From a checkpoint of a small image denoising model.
Model: arch unet, activation silu, widths [96, 192, 384, 384].
Training: adamw at rate 0.0038, 19200 steps, batches of 512.
Data: trained on regions of photos with short descriptions (Visual Genome), 203450 training examples, 48.3 epochs.
Rows from block 7 of a small image denoising model, named by matrix and row number. Each number is 200 + 30 x the weight over its row's rms, rounded and kept within 0 to 999. All counts start at 0.
After each channel's rows are labels from the 100 images, of 14848, where the channel reaches its highest value: "responds to" is what is common among them. Only what is clearly more common there than usual is listed. The data: regions of photos with short descriptions (Visual Genome).
# convs1: first pointwise conv (model.decb.0.0.convs.1.weight, 384x768x1x1), inputs 720-767

convs1.306,192,251,139,162,234,195,231,173,203,159,189,154,194,248,210,154,178,188,158,203,146,221,129,146,220,220,193,206,205,170,205,191,207,203,256,168,214,208,117,193,134,254,237,211,216,193,181,224
responds to: text has "clock"

convs1.277,134,206,222,113,248,229,194,215,177,182,170,159,247,172,147,235,119,226,156,198,180,181,132,206,195,179,228,175,205,169,179,239,188,217,257,192,221,161,264,190,314,150,227,199,175,215,182,205
responds to: text has "man"

convs1.98,239,274,167,209,153,251,214,210,188,145,188,187,164,215,221,243,158,152,241,218,184,225,214,205,246,187,196,161,175,193,158,240,139,167,222,217,221,174,190,182,160,186,171,195,256,235,179,210
responds to: text has "clock"

convs1.128,210,220,210,216,224,227,157,233,266,127,206,187,155,223,190,265,238,205,250,141,240,151,258,214,171,215,201,232,89,168,222,216,165,214,173,203,235,188,158,243,179,228,139,203,187,168,142,230
responds to: text has "sign"; text has "white"

convs1.152,268,205,226,216,147,224,193,214,145,164,200,155,232,203,258,197,218,190,189,258,231,174,194,201,154,180,188,251,97,177,230,283,216,187,180,223,209,211,180,261,208,187,195,205,190,139,151,212
responds to: text has "blue"

convs1.283,176,168,173,153,233,222,214,229,241,216,207,222,191,167,194,144,231,152,188,249,182,156,165,204,203,201,233,233,193,217,225,238,169,268,206,212,181,238,175,179,202,173,266,220,221,222,250,192
responds to: text has "man"

convs1.297,219,249,190,214,216,171,267,234,244,129,132,225,221,169,216,292,211,181,190,233,214,228,213,123,198,208,216,177,165,231,187,213,220,214,216,167,249,140,151,259,237,161,243,195,176,200,190,166
responds to: text has "man"

convs1.381,217,252,238,162,169,243,167,223,190,216,192,222,166,253,209,162,249,200,167,185,210,229,202,213,135,192,171,162,245,236,227,196,151,118,136,279,212,244,155,196,193,224,223,176,181,214,184,255
responds to: text has "clock"

convs1.35,91,215,228,161,132,170,197,119,226,216,183,213,205,203,178,214,237,216,140,174,237,249,227,126,200,324,153,192,206,251,96,149,220,146,213,203,160,220,126,227,201,191,226,234,218,244,258,178
responds to: text has "sign"; text has "red"

convs1.145,182,260,250,205,217,223,211,178,162,162,230,182,231,200,176,220,223,226,240,218,198,240,194,208,211,171,248,208,183,191,179,208,225,203,202,174,251,201,230,166,149,188,218,197,211,156,162,236
responds to: text has "clock"

convs1.101,238,273,218,233,206,205,205,193,188,191,110,198,163,170,198,170,238,232,233,184,188,162,185,222,193,178,184,152,147,229,211,179,220,183,185,248,188,236,112,219,226,184,240,222,228,214,199,225
responds to: text has "zebra"

convs1.250,191,215,196,205,166,173,205,211,204,243,223,158,209,191,237,216,130,211,223,198,239,222,163,241,155,216,170,180,198,164,174,191,214,213,193,176,202,206,253,187,186,177,186,152,184,207,212,220
responds to: text has "white"

convs1.134,206,245,162,197,247,196,154,190,195,223,224,139,231,172,179,206,191,271,188,152,205,196,192,195,235,177,206,189,217,229,164,190,154,268,234,188,218,175,140,211,223,152,243,130,246,164,252,240
responds to: text has "white"

convs1.365,169,134,85,113,240,192,139,181,207,178,139,194,205,189,206,178,163,201,218,214,212,195,145,194,234,216,204,184,260,156,220,236,191,199,171,164,188,215,241,176,187,165,178,184,210,198,187,230
responds to: text has "water"

convs1.109,208,226,257,134,310,224,217,193,216,305,175,187,198,157,179,214,231,202,170,237,162,242,178,204,251,256,155,241,232,238,107,164,186,194,203,208,177,235,160,226,193,182,174,175,216,199,166,264
responds to: text has "sign"; text has "red"; text has "stop"

convs1.36,157,249,222,200,266,166,185,195,208,207,159,200,215,199,202,204,195,197,188,83,180,175,191,118,218,198,228,204,206,219,217,220,229,171,153,80,214,211,220,201,285,181,216,188,154,201,201,227
responds to: text has "man"; text has "wearing"

convs1.312,195,245,164,226,149,269,217,183,206,213,166,204,324,229,159,171,218,202,263,185,220,197,203,217,215,207,189,182,180,261,201,179,205,211,208,205,216,151,182,210,307,141,204,274,181,205,199,194
responds to: text has "zebra"