{"model": "image denoising model", "hidden_act": "silu", "attention": true}
Rows from block 2 of a small image denoising model, named by matrix and row number. Rows with one number belong to one channel. Each number is 500 + 40 x the weight over its row's rms, rounded and kept within 0 to 999. All counts start at 0. Numbers have three digits each.
Before each channel's rows are labels from the 100 images, of 14848, where the channel reaches its highest value: "responds to" is what is common among them. Only what is clearly more common there than usual is listed. The data: regions of photos with short descriptions (Visual Genome). In brackets: how many of the 100.
# convs1: first pointwise conv (model.enc.2.0.convs.1.weight, 384x384x1x1), inputs 192-287
# convs3: second pointwise conv (model.enc.2.0.convs.3.weight, 384x384x1x1, transposed), outputs 192-287

responds to: text has "blue" (27)
convs1.370:624473486476475458576515539482514611534430481560459506491570543489516504522503539522459524501398417503524495435554539531484525462416538524513465519489451515513520519477503502487528489491506477543509472528509510486571493473505537520468484472487558536469507504518518523490495544460429570491
convs3.370:535436484470496557502481441479495480579416470503425516554496476394537466488493485476505495438511482552494492551488486527422501470473470467476531545504504526488523507474505531518548523537517456503436547544478466526543527537504467508498577574509501517498573466536457480545569510467574514428

responds to: text has "sky" (38); text has "white" (33)
convs1.358:476433536473513475495481503514490540508491602448538522527433504520543513523565474520561471528510540491520564544504530434476405445448481497526570454635536521492411527495515500498439471468481512443500603541484494548540496482480521468465487479466513474585528400458489496428596469454522513467
convs3.358:490505509533534434467490526492512480505544454568515493515507496453508488495506498501477510534576560512481505512536593457396502482496547524480520487418523571455460510473570454517405530538440451495484508472415537480511566487542499489493592465520566430444502495476415465523461481493535488483

responds to: text has "zebra" (27)
convs1.149:497503515530495519475476536496535521484495500458475472521476486514554475535485499472503503439539529468499545509483504527489530460517479468468404475505475517510557466463495462545446503507544493518476449498452440502539508580545475511473558444556540527574511530522541434484406578490509593479
convs3.149:471483474379507433517505436516480478489520556472534478475512499496513431494468499536490463526519486500431451482530543457509476499474473452471489451480538529549497520512493518486436432448455416438535452530529556521500500461468553510439469444539486429510436548444461466499470543488493462454

responds to: text has "sign" (25)
convs1.125:520511519488500486561500495526487499486449559503524569520465445410479429543542503492468562447531522509508535392549544562469510558455537537463463501500581433490512490541450460517475551482466493566478525457494495474480510496512468477544487504532487563512472423516493499516472484487486472482
convs3.125:491572427511426458487477497453422530545479456458452444573421406522437439459413546436442487502451534498510454525468470482458549463499421541474469512487452424558471502550530511509573560526495471490482512517535506510512516491504527565534555501496491549552544509594527463464504553448561477487

responds to: text has "green" (25)
convs1.73:325438465596489492481477545478431550512525531463542496637513532471534503527525481504540432499525455599492458546471512506552534526439488444543459488501476555481506491521491497508499552507453504519552487473591501463546469482541528486497541527518454510390470475494537598523503503505476496471
convs3.73:518393529489456519475510502531483489474549512420528486437429472549517461536487554430528462518432516473505515428450500517468538482505542568477510521482483582506521597484457474448483507489478472492475465457467511494453475451503555531600411452541517521511433477549525476501472477545491532520

responds to: text has "red" (25)
convs1.168:561506475419450429432494442518441533610481585540492467468437527517491492423398475542508490528472542576560526428549493482505487521538504516483489476538429529536449451452601431471467505541482501471500515496470520530459562468460510520511578526557472470487505455519546492514495448508505572546
convs3.168:527526446466524417502480496400485506495486459509508526511481488530483508435457442563508455563489489492518586465563464525576500517514437509526475472560522508520505429507465475489527570489585597513586509436540481496487446516470512505510440497546491515501453507440525588458510482456487552511

responds to: text has "blue" (27)
convs1.138:487485503509470526582473541507526431484527527469501448546523507479511515484527417561477473480476520486486487528557441481543573506472550475511528515501382421475518501498528556510534534502474498564496471515524489562545499546564473489460491535468510566475501487555523530493535536531508658472
convs3.138:444594546526455500493515502499479544532501462453542469502514542606512516457541507555464469569476510440516571547477496502527523527540439475511503495551393460501455434589533512476512500556458525492507478509563524472481502464498520550512435437386475498558457511564513507484520547452525512524

responds to: text has "blue" (26)
convs1.229:533475528491486562545486534506487530498489480502491482411534447508510503472549492551448468494484479506524496483496513536506510478423481478407408539517618485500504473515500479480502493477428453483474535451485502421495458501414420476553475522529541538512457505535471440457440538476537535474
convs3.229:498431422523520465478546448490435463493428473436505456587486436441434488439435436473379488476486482530478445501458483519480464484497480487471559540455432570578539528515518540537493507494511487589567490479494544540486465492513516500549545527533481507536500497523556469461572532460525431480

responds to: text has "sign" (30)
convs1.382:482523542521519535482508519523468442527489522487538570481521496536458467588508509498510576558521528505515552448408515525535511439452458528432570511501433462507505486558508502510576488469553510536550416447490489514511523471541470522622522504495448486493514459512515483458594471494468560571
convs3.382:509474526596510417441449526465484571514493478538510461470474451480528475500421520512440486504530515403508503485482413538570547467496496535538493505540485471524469423523449479446498496540480496482518560474592462527509526530520495486453635526549479561518622437494518529486427457586560489454

responds to: text has "zebra" (28)
convs1.163:729510500525565545485504496471499428539541472489495552468534508456459491581491521418483512510497517516489512554450534483494453502520487474489494483477677495510512527489480534483468478507524486446521505495459539482553417439526514478487533492493547505555540542499539470515484574511508578497
convs3.163:479479514493486509560499512524473534502516492501496474463433487469504479482549563410486525478494538527516501506399484522441614544524532487544429511446432461490465560425476518482512524538498511510436500533418471501466428471559566572513520582502526471366498493603531406502527490500534533515