Weights of a small image denoising model.
Model: 6.91M parameters, arch unet, norm groupnorm.
Training: adamw at rate 0.0038, 19200 steps, batches of 512.
Rows from block 6 of a small image denoising model, named by matrix and row number. Rows with one number belong to one channel. Each number is 200 + 30 x the weight over its row's rms, rounded and kept within 0 to 999. All counts start at 0. After the name is the row's rms in percent of the matrix's.
After each channel's rows are labels from the 100 images, of 14848, where the channel reaches its highest value: "top examples" is what is common among them. Only what is clearly more common there than usual is listed. The data: regions of photos with short descriptions (Visual Genome).
# convs1: first pointwise conv (model.mid.2.convs.1.weight, 384x384x1x1), inputs 0-76
# convs3: second pointwise conv (model.mid.2.convs.3.weight, 384x384x1x1, transposed), outputs 0-76

convs1.195,085,169,230,208,190,197,174,191,169,169,165,193,223,188,204,190,210,195,214,197,239,177,204,237,240,232,205,189,203,225,210,155,226,251,193,152,267,212,225,266,167,166,162,207,170,207,221,161,241,200,199,232,176,219,163,186,160,166,212,240,204,153,180,178,191,181,159,215,194,207,224,247,178,168,176,172,181,187
convs3.195,074,164,258,184,160,209,181,188,168,238,209,204,187,238,206,201,187,236,174,153,206,179,175,185,211,229,165,233,219,219,235,149,222,183,234,220,178,208,145,197,170,183,182,217,248,198,191,241,227,185,189,190,246,234,189,157,220,245,182,211,164,259,211,178,177,167,208,209,207,184,195,195,217,200,199,213,238,225
top examples: text has "sign"

convs1.288,074,201,231,175,167,215,233,216,241,188,229,189,270,194,225,206,196,194,193,229,199,233,214,233,226,198,190,208,222,225,255,212,175,178,214,151,187,259,184,294,160,158,189,200,193,201,172,173,208,209,184,162,251,184,179,196,139,188,303,208,231,155,215,229,190,195,199,192,204,162,249,215,181,182,189,201,182,206
convs3.288,065,207,169,228,204,152,179,175,210,184,202,170,161,155,216,184,227,231,166,254,208,155,191,190,172,199,217,238,225,159,226,201,168,156,212,192,229,213,193,239,203,181,156,246,248,167,246,186,189,183,204,159,147,163,162,169,146,171,244,141,185,158,215,254,168,248,184,215,159,185,151,238,199,150,209,183,233,180
top examples: text has "sign"

convs1.70,117,209,208,217,215,220,175,208,204,209,217,163,234,198,172,224,195,170,211,220,211,198,224,208,215,191,175,159,202,195,175,212,183,219,206,210,217,176,152,171,198,159,212,218,197,215,199,200,218,145,190,234,184,251,193,158,164,146,263,200,140,192,215,227,241,206,266,177,189,200,243,186,229,205,185,151,211,175
convs3.70,083,234,125,202,240,172,230,176,231,229,180,183,202,184,178,173,261,188,209,219,207,177,196,205,199,211,207,223,217,216,141,212,238,202,221,224,183,182,164,202,194,197,161,213,223,187,196,202,214,146,196,151,148,179,209,200,173,183,210,196,192,136,199,215,240,240,147,153,227,246,191,240,177,182,272,192,170,216
top examples: text has "clock"

convs1.90,072,249,164,226,188,208,214,180,197,234,152,236,167,204,222,244,217,191,247,222,172,160,229,160,215,212,223,185,167,165,181,252,139,244,161,242,183,219,192,229,173,187,232,240,198,185,209,130,244,149,226,154,194,246,219,182,163,122,202,238,115,180,204,214,221,176,163,232,199,216,236,250,169,175,203,137,156,173
convs3.90,061,206,207,223,165,131,235,231,211,219,168,223,176,234,200,147,257,242,157,261,215,191,232,151,182,218,168,214,175,221,145,241,188,161,174,190,175,257,165,165,174,162,160,170,198,191,172,201,244,215,253,138,180,159,242,217,195,229,187,207,230,240,190,236,262,243,216,232,216,210,217,174,204,230,254,206,182,227
top examples: text has "clock"

convs1.62,074,228,184,225,176,215,209,185,215,202,230,216,231,168,196,190,169,171,223,259,215,236,220,195,229,167,216,183,196,215,175,201,172,236,195,233,214,246,213,227,203,188,197,243,224,201,240,188,209,139,179,224,222,188,200,153,169,183,217,162,117,182,180,262,220,192,230,201,183,191,233,200,184,161,142,161,172,198
convs3.62,060,152,176,244,166,217,246,251,172,191,251,166,173,171,152,218,168,197,179,240,209,166,155,248,206,209,166,167,223,161,256,175,209,214,175,217,176,193,201,141,152,238,212,179,220,224,201,152,234,251,192,177,225,197,165,169,165,202,199,160,186,213,242,163,200,227,234,204,163,210,261,241,161,236,206,220,209,178
top examples: text has "clock"

convs1.231,108,214,188,197,179,260,164,227,232,225,160,218,221,174,222,185,178,178,186,249,224,239,211,193,230,162,215,170,192,191,191,212,160,206,172,157,228,232,241,250,184,187,192,206,210,222,150,245,176,174,191,219,177,245,203,131,207,145,299,211,123,151,216,235,214,185,221,181,201,219,241,211,193,196,183,104,181,209
convs3.231,087,188,237,200,193,256,164,241,196,183,267,181,244,211,230,242,146,155,258,176,205,227,207,213,225,191,151,151,186,168,219,223,177,225,242,180,229,185,223,161,217,180,199,170,211,175,228,193,157,254,174,207,228,225,218,178,181,247,212,210,195,192,180,209,182,178,223,210,198,172,204,226,258,222,188,210,234,191
top examples: text has "clock"

convs1.5,162,245,180,209,189,218,165,195,196,275,193,209,205,177,186,217,206,186,188,159,224,190,226,216,174,182,196,206,178,180,196,243,141,246,197,187,222,224,172,182,199,147,212,207,231,212,185,161,164,185,190,214,157,225,207,149,159,142,299,185,99,168,184,258,217,184,174,192,176,216,230,197,218,186,138,122,195,148
convs3.5,103,221,159,207,232,143,213,210,209,194,151,155,160,223,168,174,280,220,197,244,226,173,244,166,191,194,253,246,204,193,155,234,227,236,167,188,154,179,210,222,217,188,248,214,189,241,173,223,208,141,211,183,151,169,193,222,179,192,199,218,161,172,229,239,257,176,174,176,241,236,181,222,212,169,269,204,171,210
top examples: text has "clock"

convs1.368,127,189,183,209,206,237,142,208,200,254,172,193,256,161,172,215,203,159,213,205,185,223,197,193,204,160,173,174,218,168,181,210,204,211,199,170,237,216,195,175,215,136,220,250,193,181,162,175,217,199,182,245,135,203,184,150,193,146,282,226,138,215,188,206,218,174,193,209,197,202,236,223,215,184,189,139,225,144
convs3.368,098,253,169,183,233,142,210,205,197,233,195,206,153,203,193,185,262,183,212,195,220,211,220,171,177,173,197,195,192,225,97,231,246,202,193,227,194,217,208,217,228,178,201,235,128,174,215,205,224,177,217,206,176,175,211,173,170,195,188,145,176,138,227,225,225,231,155,203,219,223,150,242,147,192,236,233,175,203
top examples: text has "clock"